Rows from block 3 of the text decoder, named by matrix and row number. Rows with one number belong to one neuron. Each number is 128 + 32 x the weight over its row's rms, rounded and kept within 0 to 255. All counts start at 0. After the name is the row's rms in percent of the matrix's.
# fc1: MLP up (decoder.blocks.3.mlp.fc1.weight, 768x192), inputs 0-191
# fc2: MLP down (decoder.blocks.3.mlp.fc2.weight, 192x768, transposed), outputs 0-191
fc1.187 092 [143 131 114 121 113 156 121  93 119  84 186 136  79  84 113  84 140 149  79 150 111 113 183 120  87 128  71 161 132 149  60 114 197 115 156 100  47 132 128  94 110 158 113  98 145  65 145 193 171 130 158 132 109 108 132 152  98 146 150 103 157 135  87 202  61 163  67 154 131 112 150 136 114  99 113 129  80  95 164 143 107 152 164 130 136 118  98 127 117 113 101 135 119 118 134  99 160 108 177 138 108 111 141 104 125  65 122  79 114 125  78 157  77 147 127 164  91 193 129 129  92 175 121 159 157 170 139  72 129 114 123 108  93  54 120 151 119 128 145 137 143  86 110 122 115  68 158  77  71 109 120 134 136  99 113 126 123 151 174 127  72 139 155  77 136 113 159 125 132 102  90  91 115 125  68  73 140 147  86 153 124  83 153 193 133 113 193 101 197 136 128  85]
fc2.187 095 [185 104  87 164 115 126  96  92 141 106 111 121 129 164  89 140 131  71  90 102 126  94 143 173 107  72 103 179 159  93  87 125 184 119  68 136 116  91 179 142 159 197 129  95 133  85 130  72 114  47 150 182 166 129 121 112  92 180 108 168 146 128  77 158 163  95 144 116 104 120 114  93 146 164 147 130 162 142 112 181  74 106  93 168 156 137  81 130 130  69 154 112 144 121 143  87 101 153  60 137 111 183  96 162 112 167 167  91 137 168 137 148 148 118 104 127 201 126 157 101 160 112 163 115  77 133  62 106 150 142 127  96 112 187 162 157 107 138 135 131 132 106 174 116 149 152 103 152 109  68 134 150 150  90 141  95 144  43 142 151 151  98 160  91 127 152 166  81 124 142 113  97 122 110 225 113 105 115 130 145 140 108 162 114 127 140 164 149 147 162 160 126]
fc1.188 107 [100 102 113  92 125 150 166 149  88 141 154 127 152  87 172 114 240 109 129 193  86 122  86 135 124 116 158 106 173  87  97  84 146 133 147  59 148 146  94 111 138 135 141 117 144 117  96 114 120 106 153 157 107 142  94 134  98 165 101 149  99  80  98  81 140 112  88 145  75 173 150 147 164 172 136  95 148 169 195 153 142 112 165 124 124 159 119  89 144 154 127  84 166 190 114 196 104  95 152 146 148 139 144 119  57 134 167 167 190 131  80 107 118  77 163  84 118 188 109 145 108 166 146 153 100 159  96 124 157 126  56 132 121 111 122 114 145 167 123 119  79 138 126 130 166 133 167 135 107 155  73 126 160 138  85 129 134  94 104 171 197 119 117 130 143  96 105 133 134 133 134 113 114 110 105 215 106 143 131 161 108 135 125 191 158 119 134 175 153 173 178 204]
fc2.188 100 [ 74  82 163 149 139 101 183  96 101 127 135 141 149  91 149  95 129  88  96 136  63 104 124 156 113 175 171 138 127 146 122 150  93 101 157 172 147  82 171  88 190 100 216 146  98 174 119 126 177 100 115  96 144 135 147 101 108 165 101 153 106  80 115 103  93 133 174 180 147 125 128 143  66 137 110  98 122  88 169  95 114 135 103 122  97 109 125 166  97 136 144 115 132  79 132 143 116 178 128 137 145 133  83 119  63 135  47 149 100 115 123 107  71 190 145 160 191 112 151 114 140 109 150 119 135  97 143 105 135  90 163 121 174 132 153 126 155  97 171 124  87  89 128 202 202 151 134  71  69  96 122 163 101 140 177 137 118 124  67  95  64 128 169 154 196 111 166  89  98 141 147 136 146 145  83 107 168 143 120 105 173  90 141 147 133 134 124 170 114 113 162 118]
fc1.189 088 [149 153 118 133  95 170 107 113 166  85 166 148  95 135 111 116 150 111 106 141 102 149 160 141 131 138 142  92 117 173 105 130 137 117 125 129 165 123 172 148 135 123 113 121 112 123 155 134 109 112 126 127 190  92 106  83  97 166 179 166  95  85 164 121  96 136 147 154 138  79  68 146  91 131 111 105 179  59 136 173 146 147  90  90 187 154 169 104 181  89  98 147 181 174 163 159 123 103 125 178 144  72 153  49 148 150 115 124  81 123 118  76 153 121 136 131  66 132 118 148 146  98  95 151 130 185 197 181 174 181 167 144 124 153 149  93 136  77 141 108 154 178 107  93 149 127 123  95 126 104 134 117 106 158 116 181 123 163 151 117  79 116 180 105  81  91 112 123  74 142 135 158  85 159 109 151 174 118  78 134 131 186 153 160 206 111 138 192 138  60  75  96]
fc2.189 092 [136 111 169  94  90 164 114 135 120 171 255 134 195 171 107 121 127 170 154  84 126 116 203 135 146 158 124 151  41  86 115 180  80  90  89 125 185 121 162  64 127 130 155 175 118  96 124 145 126  99  79 123 129 121 155 104 161 114 126 142 140 138 131 100 111 146 134 151 125 107 133 125 100 155 136 106 139 138 116  97 114 149 108 134 181 112  99 160  38 127 133 138 176 139 124 159  87 155 106 120 119 141 133 187 132 171 130 173 140  78  44 120 145 143 145 135 123 215 160 149 153 109 107 112 170  59  94 115  74 116 100 148 173  92 102 130 116 138 127 154 116  96 108 172  90 162 110 159 138 146 133 158  93 159 187 112 142 198 132 145 139 143 137 123 136 128  87 138 150  97  77 142 107 147 120 144 183 155 113 174 139 181 123 120 125 106 141 128  78 111  77  95]
fc1.190 102 [180 173 126 123 131 152 163 188 144 144 120 106  80  94 105  74 121 135 126  83 115 101 137 154 118 100 102 133 165 160 135 125  93 113 147 172 204 158  78 120 140 128 153 202  95 109 132 159 132 177 159 141 229 174 171 161 125 181  96 154 129  88 102 161 167 168  86 144 159 145 123 127 144 141 178 106 135 107 247 123 105 176 150 102 153  90 139  95  76  85 127 113 164 150 116 144 198 159 124 119  93 125 139  87 136 130 197 115 139 179 167 134 101 148 114 100 135 141 110 100 129  98 138 135 138 101  95 123 109 129 156 170  98 124 161  93 165 114  87 129 128 117 109  94 104 154 106 131 139 140 123 135 140 176  56 115 132 110 164 152 116 137 132 105  71 134 117 196 113  75 114 173 159 188 182 129  80 120  72  98 120 164 108 102 115 111 126 115 109 157  91 174]
fc2.190 100 [120 128 100 137  95  46 170  68 169 156 163  87  93 167 147 150  82 158 145 106 117 153 113 207 151 122 198  65  84 105 169 131 135  95 167 134 165 144 121 129 172 139 230 142 162  85 134 148 120 108 129  88  96  94  71 131 138  91 188 116 164 170 135 106 155 157 168 104 141 141 134 105 117 145  98 153 109 145 121 149  82 138 180 147  80 116 105 142 127 128 116 117 119 166  98 112 190 111 130 129 165 108  83 145 166 152  92 100 130 158  69 138 162 115 152 123  80 114 176 102 120 190  85  92 137 187 103 106 129  74  91 163  95 132 123 121 154 104 178 109 164 191  75 159 121 121  79 103 102 153 108 129 122 136 127 131  98  80  47  95 174 121 161  89 158 131 133  85 164 143 107 146 137 137  64 124 131 122 135 127 151 103 157 150 154 127 101 166 148  94 146 118]
fc1.191 096 [149 154 134 135  92 109 122 125 156  82  96 114 125 118 122 165 159 122  93 188 112 145 149 194  93  60 156 105 142 127 115 122 123 136  91 141  95  89 153  89  99  79 131  96  93 149  96 120 146 113  67 160 125  93  57 157 161 101  82  79  91 137 131  73 105  87 160 167 117  93  74 154 108 204 134 120 113 172 190 166 105 141 111 132  68 119  81 151 156 199 117 146 142 144 100 117 225 123 168 122 123 161  90 126 141 126 171 139 143  78 112 107 119 146 107  13 130 123  78 129 123 170 119 138 156 145 128  87 132 114 130 102 142 111 167 135 134 141 113 114  82  76 122 100 166 102  54 100 187 115 124 170 115 112 125 128 122 150 126 167 137  87 108 136 165 108  72 169 161 116 110 151 140 103 139  76 112 170 134 162 147 156 107  91 156 160 135  96 185 156 126 113]
fc2.191 100 [145 110  99  98  71 103 139 119  90 126 109 135 169 122 135 118  96  59 145 158 145 164 143 124 119 118  89 121  83 123 146 102  93 140 144 171 142  86 136 175 115 141  99 164 170 131 144  62  75 161 127 126 175 163 198  63  70  86 141 119 136 187 118 109 117 135 183 122 133 175 154 133  91 136 133 155 136 100  37 140 139 135  76 141 120 129 143 113 149 117  94 229 109  82 106 142 101 119 136 105  46  83 131 154 101 137 209 180 110 163 114 132 123 169  96  86 155 140 147 130 125 153 144 148 141  74 137 138 163  97 112 110 138 162 104 134 166 142 105 175 141 109  82  93 163 141 168 104 162  62 160 118 125 109 140 197 109  98 105 180 108  92 167 137 171  95 138  65 152 138 139 128 109 123 177 141 129 118 105  89 104 101 157 114 131  90 108  74  79  98 108  97]
fc1.192 103 [ 96 109  82 151 160 173 118 139 101 151 136 179 189 150 127 189  87 191 107 122 128  92 150 177 147  59 116 171  84  93 115 129 114 122 129 121 143 150 115 131 134 181 104 166  80 146 182 109 127 111 117 161 109  88 137 179  79 107  87  85  78  78 127  79 142 158 124  90 112  82 207 118 123  80 174 163 154 117 118 116  99 148 140 158 149 122 108 161 165 102 160 131 163 112  88 112 161  94 142 119 141 210 111  70 157  85 109  91  95 110 160 136 133 104 162 143 118 155 158 141 180 164 133  68 128 164  82 115 180 110 108  81 115 133 129 130 116 145 107 124 137 125 104 166  92 117 119 127  68 143 140  72 170 162 125  95 133 139  36  93 163 125 169  80 140 165  90  80 171 180  92 121 132 158 119 132 128 107 167 116 121 117 149 147  97  97 118  65 164 120 131  86]
fc2.192 097 [ 66 149 129 103 129 177  99  87 130 121 123 129 162 158  82 132 154  82 139  87 104 159 134 147 156 112 191 127 102  92 196 160 194 125 121 160 167 135 173 186  93  59 106 112 213  94 122 162 138 153 130 155  89 124  76 166 147 155 171 162 163 135 129 140 134 154 159 163  94 147 135 125 117 135 100 126 120 145  98 104 154 147 115 102 112 162 104 150  69 190 109 120 118  96 113 163 149 110 204 120  68 132 121  92 142 117 122 140 101 131 103 114 182 138 118 125 153 125  93 141  82 101 114 125 177 179 119 138  71 147 169 154 198 140 186 179 106  91 142 156 111 127 155 111 191 156 141 159 121 155 147 153 152 144 162  90 147 125 184 155 110 149 106 120 108 102  73  93 165 120 142  75 108 130 185 131 105  54 104 126 134 135  48 113 138 133  44 125  90 116 116 143]
fc1.193 104 [132 164  85  97  86 168 144 157  96 109 101  75 106  72 139  92  51 106 128 116  90 162 130  86 121 130  99 150 154 120  62 134 105  82 171 131 158 121 138 122 151 153 164 110 144  86 116  99  66 179 111  81 216 117 126 150 113 153 119 128 122 144 111  94 165  81 151  62 107 144 114 102 132 171  65 175 138  71 167 138 141 129 136 129 162 153 101 122 116 112  56 158 103 171 171 136 150  93 155 150 158 164 185 108  72 162  84 121  74 149  86 129 133 159 136 121 189 120 101 106 117 135  87 108 114  89  96 150  90 123 173 188 164 112 145 131 123 125 104 163  58 156 148 113 108 149 143 162 129 117 182  87  94 100 100 150  96 109  71 144  89 110 126  77 145 163  77 139  98 122 132  92 117 119 146 135 152  44 122 147 134 119 111 150  92 144 113 194 122 149  91 132]
fc2.193 103 [115 161  78  89 115 152  80 133 165 132 106 121 125  93 123 163  97 100  76 140 179 136 149 185 163 138 131 133 121 169 112 137 146  71 134  93  90 152 144 184 154  64 170 193 151  80 154 140 148 128 129 110 150 160 103 148  97 102 117 138  89 174  86 141 116  94 109  91 177 138 107 145 133 105 133 104 153 165 135  83 103  88 131 128 124 179 159 133 167 135 183  85 126  91 142 127 139 123 132  77 103 161 108 123  85 111 201  85 113 102 112 100  86 112  81 125  94  93 163  76 116  80 173 176 102 147 119 123 172 131 125 142 190 153  90 203 118 145 155 167 177 149 112 121 124 151 134 137 141  49 103 100  87 131 108  99 125 109 108 117 166 138 122 159  12  79 145 149 107 212  93 147 148 123 117 138 121 151 100 114 136 201 145 126 154 144 108  87 163 104 165 102]
fc1.194 097 [116 150  84 133 128  76  79  88 209 167 138 131 146 109 193  96 128 133  72 160 117 120 166  88 103 132 129  94  93 131 116 176 128 168 156 194 111  64 125 122 157 101  73 101 140 135 144 146 134 149 138 150 122 165 130 125 158 122 194 180 120 132  66 177 141 109 117 153 111 117 136 162 102  86 149  63 140 194 153 158 141 112 138 150 119 100 112 187 147 153 118 117 107 116 111  86 150 163  86 149 188 155 115  98 178 126 201 136  92 133 134 132  95 151  56  81  88  74 122 141 191  90  92  99  91 122 138  81 136 100 157 181 231 192 141 146 104 132 127 145 137 117 151 128  88 147 123  54 129 156 135 127 141 148 104 141 137 138  70 146 131 134 122 102 149 123 109 146 112 188 100 132  87 162 143 121 100 182 105 161 140 153  90 130 108 126 128 112 150 178 109 167]
fc2.194 103 [129 151 154 129 169  99 163 153  99 103  84 122 153 126 148 144 129 166 177 130 183 141  93 145  89 116  98 213 114  83  79 102 159 126  85 192 124 122 108  73 149 136 169 131 125 162 146 128 145 144 108  69 101  99  82 162 109 181 125  77 117 150 168 148 132 143 141 151 166 170 121  94 146 156  86 135  89 114 100 142 143 105 134 124  82 125 112 174 138 113  83 129  88  87 193 124 158 159 143 133 173 128 173 139 138  95  73 103 109 173  86 157 180 122 101 113  70  66 187 121 106 204  48 199 114  69 120 127 150 155 114  94 133 128 148 143 133 143 118 171 100 110 101 186 153 133 118 105 138  80 124 148 134 139 132  97 126 179  48 133 128  85 163  78 110 147 123 185 182 117 142 132 120  72  91 157 141 102  93 153 143 118 106 148 112 104 130 137  80 127 136  76]
fc1.195 101 [124 149 173 102 199 149 123 107 156 167 127 105 124 152  49 151  49  85 176 145 161  83 137 151 119 123 121 190 137 163  55 155 187 174 139 142 130 121 140 144  91 100 139 130 154  92  95 118 117 119  84 163 145 140 104 121 115 149 152  89 106  69  70 152 185 139 105 125  86 124 162 122 147  99  49 151 121 111 178 122 130  87 117 108 182 179 170 155 122 143  80  95 163 131 135 100 157 145 162 183 148 169 186 127 122  51  99 112 135 114 115 104  86  81 156 112 153 102 123 124 111 118 164  78  95 165 101 120  97  77 162  96 161 101 139 154 138 117 167 161 136 149 151 122 151 143 134 160  97 169 101 110  81  99 139 115 148 143 187 105 113 107 129 117 143 111 143 138 104 112 167  59 167 170 133 169 171 119 190 145  95 148 142 134 157 152  90 171 137  75 128  67]
fc2.195 098 [ 47 113 123 127 139 164 123 159 125 148  97 143 110 168 130 172 156  92 132  77 101 129 109  76 116 105 107 116 104 107 162 103  72  57 146 121 105 160 160 141 150 217 124 118  71 128 149 202 179 105 160  72  81 129 127 176 100 218  50 165 147 115 124 148 126  73 125 122 188 133 109 138 129 156 158 109 191 126 100 119 134 109 122 126  96 111 153 112 147  95 149 115 139 153 107  78 113  89  92 141 108 134 124 131 102 184 118 195 112 175 152 173 118 176  68 149  77 137 118 115 179 105  93 159 149 131  80 147 195 165 127 123  71 167  95 110 110 130 139 145  82 114  93 161 103 104 167 176 140 105 103 108 182 123 169 136 136 146 116 125 118 138 137 151 102 135  81  88 120 148  85 135  85 159 138  84 112  71  89 158 177 125 115 117 130 118 167 120 131 150  95 122]
fc1.196 100 [102  92  90 102 170 116 114  78 156 130  74 152 146 110 151 114 105 143 130 157 115  53 113 122 144 180 111 189 132 129 132 159 186 129 152 128 150  97 109 100 144 136 130 134 102  96 116  59 174 139 132 110 147  76 117 170 161 134 156 154 180 116 169 148 120 154 132  86 107 134 143 115 144 116 136 154 108 124 148 161 120 176 109 141 134  93 150 164  99 162 121  60  86 124 134 117 168 162  84 208 150 175 105  98 132  53 122 123 156  96 150 148 127 119  83 111 163 111 127 117  80  74 163  94 166 190  92 154 138 118  90 166 128  74 131 145 146  93 126 180  85 142 139 150 149 120 184 139 135 148 100 120   0 140 158  95 115 116  83 165 109  75  87 127 117 151 168 164 170 156 153 147 138 109 103 169 135  70 180 160 126  57 149 172 118  91 141  99 160 128 117  93]
fc2.196 101 [103 128 151 120 187 116  94 148 106 131 141 111 136 145 108 108 163 160 143 181 107 171 140 109 181 121 134 102 132 145 134 186 115 115 119 139 114 135 125 132 124 134 168  91 148  85 132 118 100 111 137 133 121 116 100  63 112 136  88 186 198  82  82 111  85 195  72 150 152 157 140 131 118 129 134 117 145 128 151 157 106 110 136 148 144  80 117 130 124 107 121 151 108 155  43 126 137 122  84  98  75 134 199 172  81  86 184 128 102 105  63  60 103 169 113 108  80 155  85 130 155 131 155 150 146 104 122  94 153 176  96  58 127  84 179 127 167 119 124 138 168 136 148 136 194  97  76 102 115 117 143 139 172  92  86 113 127  55  89 131 184 103 120 137  82 155 141 164 131 138  81 152 135 144 122 117 186 150 137 108  46 225 143 144 148 155 134 123 140 159  77  96]
fc1.197 099 [123  98  79 179 160 134 145 132 179 150 103  76 119 120 128 166 133  49  71 150 171 156 103 143 143 136 119 181  85 126 145 163 131 186  97 134 183 102 204 126 130 127 120 100  99 118 130 130 116 155  74 123 159 143 125 102 119 166 148 156  88 134  59 107 156 146 122 136 143 117 180  93 159 139  94 115 151 120 145 133  59 129 101  96  98  63 157 142 161 138 162 141 141  96 132 129 129 176  83 117 116 125  96 106 161 153 178 154 108  89 108 162 122  96 141 103 120  79 152 131 105 144  93 117 167 138 108 120 131 126 134 175 132  92 100 142 118 149 169  69 127 210 145 156  76  80 137 114  55 116 101 153 103 146  93 179 178 108 117 126 165  86 177 100  91 105 179 136 122 145 161 140 117 118  54 139  79  86 123 143  95 140  88 127 234 116 102  72  87 104 107 108]
fc2.197 100 [ 88 109 113 101 115 120 149 124 135 157  91  79 153 156  98 104 115 131 158 148 177 103 134 132 101 124 183  94  92 155 157  82 149 135 145 177 126  97 176 122  33 169 120 123 128 152 111 104 169 113 145 100  53 111  93 117 179  64 128 180 117 124 183 152 154 109 162  90 180 154  97 124 198 114 108  99 113  87 141 144 105  92 144 145 129  86  85 108  95 120 178 117  86 174 131 114 136 170  90 109  85  88 112  98 100  30  77  86 125 131 168 164 173  94 108 163 158 183 124 121 150 121 153  87  77 129 151 124 148 152  81  97 140 163 120 193 110 114 138 128  91 177 115  99 117  96 153  93 102 205 124 133 138 106 113 110 134 174 138 152 174 110  84 156 176 117 139 124 127 116  80  73 143  85 154  88 139 171 157 111  88 114 139 103  78 120 119 165 148 131 119  94]
fc1.198 105 [153 108 143 135  74 131 134  94 170 138  94 155 106 102 121 110 140  84 101 112 134 137  91 108  84  57  94 129 115 120 121  89  80 181 145 101 153 161 103 180 133 125 196 202 105 121 139  82 115 154 119 190 116 145 114 127 153 180  84 188 118 125 126 141 137 189 101 136 120 124 111  95 149  89 149 199 198 109 159 127 126 102  89 150 122 152 116  57  98 138  69 187 164  59 113 149  95 149  68 169 111 134 186 108 141 105 130 144 131  94 143 169 152 120 126 136 111 129 131  99  90 140 126 137  60 106  91  97 142 141 150 108 100 103 154 117 171 126  93 160 146 119 159 134 130  99 177 145 129 168 115 106 122 137 165  92 161 142  85 122  88 120 139 100 119  99 145  58  77 168 120 167  57 158 164 167 172 149 188 104 157 116  82 140  81 109 111 121 183 160 167  95]
fc2.198 101 [140 125 172 148 131 134 154 106 110 140 178 126 124  98 107  69 163  99 165 132 144 167 150 124  88 123 116 117 146  94 139 138 148 129 130 127  84  94 111 158  66 132 125 105 158 145  89 121  82 124 112  95 153 126  75 129 111 105 127 127 174 109 104 133 122  77 104 174 117 184 164 127 133 106 132 163  86 119  81 171 136 160 190 149 117 164 125 159 194 146 161  78 151 143 191 142 116  75 125 147  76 181  86 133 134  55 134 191 139 157 104 152  65 172 133 127 122  82 100 196 166 115  63  75 123 121 114 134 162  80 100  59 113 115  77 114  90 114 111 173 151 176  87 175 117 203  75 151 104 185 131 108 113 127  86 105 127 111 104 147 139 123 159 178  68 120 156 183 106 108 113 138 120 109 135 133  89 130  84  90 158 128 107 169 125 211 116 163 117 155 140 134]
fc1.199 100 [100 146 112 147 142 119 178 102 128 110  83 132 104  52  53  94 173 143  99  98 137 119 161 141  91 103 158 168 180  56  57 152 134  75 116 128 125 130 128  97 203 113  89 105 121 142  95 175 164 232 159 133 119  76  89 100 105  87  85  62 137 132 130 147 138 148 153 161 137 151 168 144 213 148  90  78 139 124  77 162  94 112 120 139 110 187 110 139 122 121 113 131  62 185 167 115 108  88 167 112 145  94 112 129 149 138 136 177 137 125 151 138 133 219  86 134 141 108 121 139  85 104  86 140 140  87 121 117  80 100 109 161 137 130 172  96 104 147 138 138 134 104 119 123 124 136 127  94  97 166  90 149 119 166 144 137 101 161 148  85  90  96 156 128 155 102  90 207 113 103 157 106 134  95 102 146 120  95 144 157 109 120 143 166 152  84 143 113 133 105  81 112]
fc2.199 100 [173  64 127 123 117 128 105 180 162 125 231 119 106 120  82 165 149 108 153 126 113  93 100 102 170 150  72 109 169  89 158 147 127  90 135 154  86 129 131  89 191 163 173  97 116  80 135 157 121 124 103 134 111  94  87  89 207  88 149  79 114  94  94 125 196  91 129 112 148 125 127  83 155 132  79 126 112 113  94 131 127 136 142 136 153 125 100 138 133 151 115 173 157 162 114 166 166 136 104 149 129 163 100 148  50 133 151 115 127  84 152 146 104 109 142 141 107 105 130 202  80 189 153  91 171 146 144 194 118 164 101 117 133 135 141  85  71 144  81 118 175 139 162  90 180 131 190 152 114 115 153 129 149 154  72 155 115 146 136 113 163 144 113 126 140 121 174 145 187 137 163 113 162 208 104 113 137 119 178 180 149 129  92 121 138 106 157  99 128  72 181 126]
fc1.200 093 [115 142 189 144 159 127  57  80  86 106 100 149 131 176 128 144 106 113 126  81 118  50 139 157 175  92 152  73 107 107  47 146 158 134 155 135 146  71 178 105 106 120 143 132  71  93 171 144 131 132 145 101 106  99  83 121 149  92 121 136 168 127 191 113 141  78 131 145  77 104 103 110 124 141 104 139 127  84 121 152 136 160  65 146 185 143 125 117 174 103 145 109  95 170 136 114 112 104 126  89 124 130 155 123  71 165 135  92 111 148 191  71 147  85 170 169 184 107  97 139 151 141 142 163 137 117 107 108 117 182 161 160 130 153 150 129 160 149 178 154 168 106 116 104 126 129 195 160 183 116  37 139 140 110 169 110 104 122  82  57 108  96 136 143 116 151 184 116 119 141 181 100 164 111 149 134 125  83 152 164  47  99 139 137 129 152  98 115 142 109  79 122]
fc2.200 099 [155 101 140 165 159  99 112  88 161 105 116 114 139 172  94 126 117 166 128 122  88 173 114 128 112 135 154 154  74 148 117 124 160 106 136 162 192 132  97 146 188 128 151 171 105 154 139  94 138  70 140 102 144 193  89 136  80 140 102 172 121 111 161 156 130 117 103  59  60 142 130  60 128 112 160  65 120 134 148 131 137  78 126 151  97 114 156 120 170 103 115 117 155 113 173 129  90 154 169 102 142 121 134 132 107 134 108 188 102 137 115  68 100 192 114 114 137 165 117  90  67 117  73 146 112  68 167  81 189 143 116 139 128 162 126 114 127  87 125  95 138  78  78 125  94 187  80 138 101 174 185 149 137 161 162 143 117 151 147 163  92 102 113 181 151  98 158 112  89 145 156  77 181  56 130 117 149 124  93 111 164 179  76 179 149 157 131 153 142 199 110 157]
fc1.201 095 [153 115  99  97 146 112 138 125 115  99 161 158 168  36 116 127  74 113 146 139 110  74  56  84 148  87 166 118  92 132  61 119 137  59 136 149 152 130 142 122  83 136 121 133 112 178 155  81 191 178  83 118  86  75 144 138 125 151  80 134  80 138 107 139 154 142 155  83 135 103 157 148 138  68 122  77 166 149 117 151 134 152 134 182 167 102 112  73 144 137 135 131  97 123  77 102 133 166 130 116 110 166 146  79 103 131 115 154  90  79 117 117 148 160 166  97 133 134  54  86 117  81 119  55 133 119 100 166 116 146 161 186 107 153 176  97 104 104 104  97 115 139 116 104 141  98 137  72 149 116 116 124  83 117 124  90 149 133 116 147 195  80 222 145 174 132 135 127 136 127 187 173 163 106 114 177 116 109 166 159 118 111 129 161 144 132 161 121  75 100 109  84]
fc2.201 098 [135  68 143 192 122 129  71 113  67 175  91 142 142  95 114 176 132 127 111  78 170 187 118 152 131  98 104 113 186  93 114 133  98 145 151 105  84 138 168 165 179 176 170 146 170 144 163  94 106  82 142  85 216 153  75 117 163 155  81 165 137  72  99 102 111 124 103 143 131 141 137 141  27 131  90 163 159 107 130  90 153 109 160 169 108  99 194 140 120 103 103 137  95 123 174 131  94 131 131  99 168 139  94 183 137 129 114  90 108 106  99 101 134 107 108 155 102 133 109 162 129 132 142 156 163 112 113  75 118  73  94  90  79 104 121 166 156 143 119 132 137 116 105 124 128 110 185 184 128  94 111 102 123 183 121 100 178  75 115 124 106 124  95 194 108 127  76  91 170 118 100 121 107 176 150  83 138 137 154 102  94 161 139 112 142 153  92 170 152 142  91 171]
fc1.202 098 [185 113 146 119 138 184  72 144 153 179 132 124 172 126  93 124 131 145 124 129 152  57 168 179  90 136  98 142  91 155  91 139 108 159  79 126 130 115 126 104 124  71 166  93 140 152 109 136 135 127 131 152  99 114  99 179 181 148 169 109 166 112 111 150 142 203 121 164 137 137 125 137 118 163 102 166 127 139 139  65 137 175  94 122 117  85 163 137 107 183 117 151 108 112 142  96 164 114 139 161 160  85 114 126  75 143 154 137 128  99 184 160 113 112 150 144 122  98 172 125 155 145 141 165 114 145 132 181  86  93 132 160 170 170 123  96 124 130  82 134 152 148 100  97 114  93 198 120 155  77 154  81 109 154  99 129 173 174 113 205 169 106 130  87 159 165 154 143 171 115 177  99 190 125 151  67  80  88 185  74  92 119 170 112  96 124 174 150 222  98 114  97]
fc2.202 099 [ 75 141 165 183 116  60 109  94 152 160 115 171 120 134 120 147 167 123  72 118  91 165  99  79 126  62  91 138 126  99 111  91 204 126 175 138  60 157 134 115 132 110 130 119 159 179 127 112 115  95 139 143  94 133 107 158 112 167 116 168 186 121 186 131 121  48 165  71 157 113 118  69 139 129 121 167 168 241  83 134 102  94  99 207 133 134 113 107 167 150 144 117 172  90  56 100  82 152 118 152 156  97 126  90 119 128 103 130 121 105 129 157 144 135 135 128 162 159 127 156 153  74 122 141 155 131 170 105 102 129 119 118 159 125 126 129 111 157 144 172 120 114 166 157  81  36 151 155  91  95 161 111 132 117 163 147  74  78 158 162 149 155 146 135 142 138 145  72 142 112 120 163 120  98 156 126  79 123 134 150 131 134 130 168  68 127 183 102 129 113 122 133]
fc1.203 101 [120  76 121 105 157 113 142 156 154  58  74 140 108 127 137 156 194 176 171 127 149 100 133 105 178 126 146 125 117 106 136  86 134  89 145 114 104 193 158 102  68 177 150 148 130 155 114 134  74 136 105 143 168  89 163 136 136 175 112 108 135 134 143 148 109 132 132 110 138 136 174 114 135 122 126 113 172  70 112 135 117 173 101 195  93 119  95 162 142  87 168  67 117  60 109 119 135 150 102 126 117 122  91 115 106 158 134 151 152  93 164 167 150 102  78  89  88 138  36 142 137 146 149 164 178 169 115 154 162 144 162 121 194  89 116 140  68 130 132  45 194 126 130  88 135 146 140 141 104 102 111 108 149  94 116 112 156 149 138 134 150 158  92 198 102 131 159 113 140 139 186 112 146  91 144 154 129 145 175 232 108 136 143 163 184 124 142  73 161 128  77 153]
fc2.203 101 [111  97 128 149  86  91 166 183 152 133 190  81 192 140 133 170 137  91 144 156 116 159 171  72  62 138  82 151 145 130 134 147 124 168 178 141 209 139 114 147 112 101 101 134 151 112 124 142 128 136 149 121 109 134 147 123 132  95 124 148 136  88  68 157 186  88  70 140 180 108  82 143 140  97 101 115 106 172 190 160  93 135 148 124 101  87  91 161 108 128 137 133  83 182 130 129 149 136 115 144 138  90 150 165 110 121 137 148 109 123  72 163 144 112  79 161 101 147 110 113 157 130 109 124 106 131 176 148 130 161 183 108 105 167 194 190 133 165 154  79  77 164 124 105 133 151 107  97  91 143 158  54 106  72 178 153 185 122 137 116 146 119 202  64 120 125 120 120  98 102  99 153 112  54  42  95 125 125 121  71 152 141 171 126 144 135 146 136 132  85 140 135]
fc1.204 099 [122  93 129 142 156 155 186  88 106 155 151 151 143 124 141  92 140 112 137 153  92 120 112 120 123 147 138 121  77 171 112 125 165 192 139 130 103 105 115 137 141 105 137 170 113 151  73  72  80 112 105 130 146 188 117 143 121 188 137 122 104 119 102 135 143  70 138 102 131 115 169 149 106 109 130 138  99 141  90  93 121 135 130 134 111 145 100 143 126 145 156 114 116 108 114  88 168 165 141 233 151 118 119 103 161 151 124 108 140 150 164 114 125 102 242  79 150  73 110 128  99 137 105 142 170  37 105  77 103 182 101 134 164 192 130  85  72  61 126 123 127  94 147 134 137 145 120  97 138 166  75  79 135 120 152 141 159 123  55 159 190 152 116 157 162 100 120  72 109 172  92 108 189 153  83 124 166 118 148 142 156 134  84 114 159 110 188 181 112 109 119 199]
fc2.204 098 [116  70 157 161 134 109 174 150 147 128 152  78 145 152 115  92 127 156 106  73 122  77 131 144 140  90  74 122 143  92 148 165 119 146 158 123 158 177 132  67 106 176 190 103 132  99 109 130 104 156 180  60 112 175  79 109 100  91 124 111 121 167 138  99  86  75 133 142 115  56  94 127 116 142 113  61 123  99  88 117 156 144 127 111 175 180 185 147 153 148 133  73  67  99 147 148  80 145 165  59 132 101 158 175 151 122 118 146 139 110 140 104 129 151  66 101 142 159  87 149 165 142 159 147 121 133 158 210  99 174 171 111  88  90 125 155 150 197 159 105 148 126 114 142 117 139 164  83 102  88 135 106 173 122 103 151 110 119 163 127 152 141 135 155  94 132 194 163 212 158 101 132 126 134 157  87 102 114 139 107 110 101 134 122 152 158  97 173 114 111 201 121]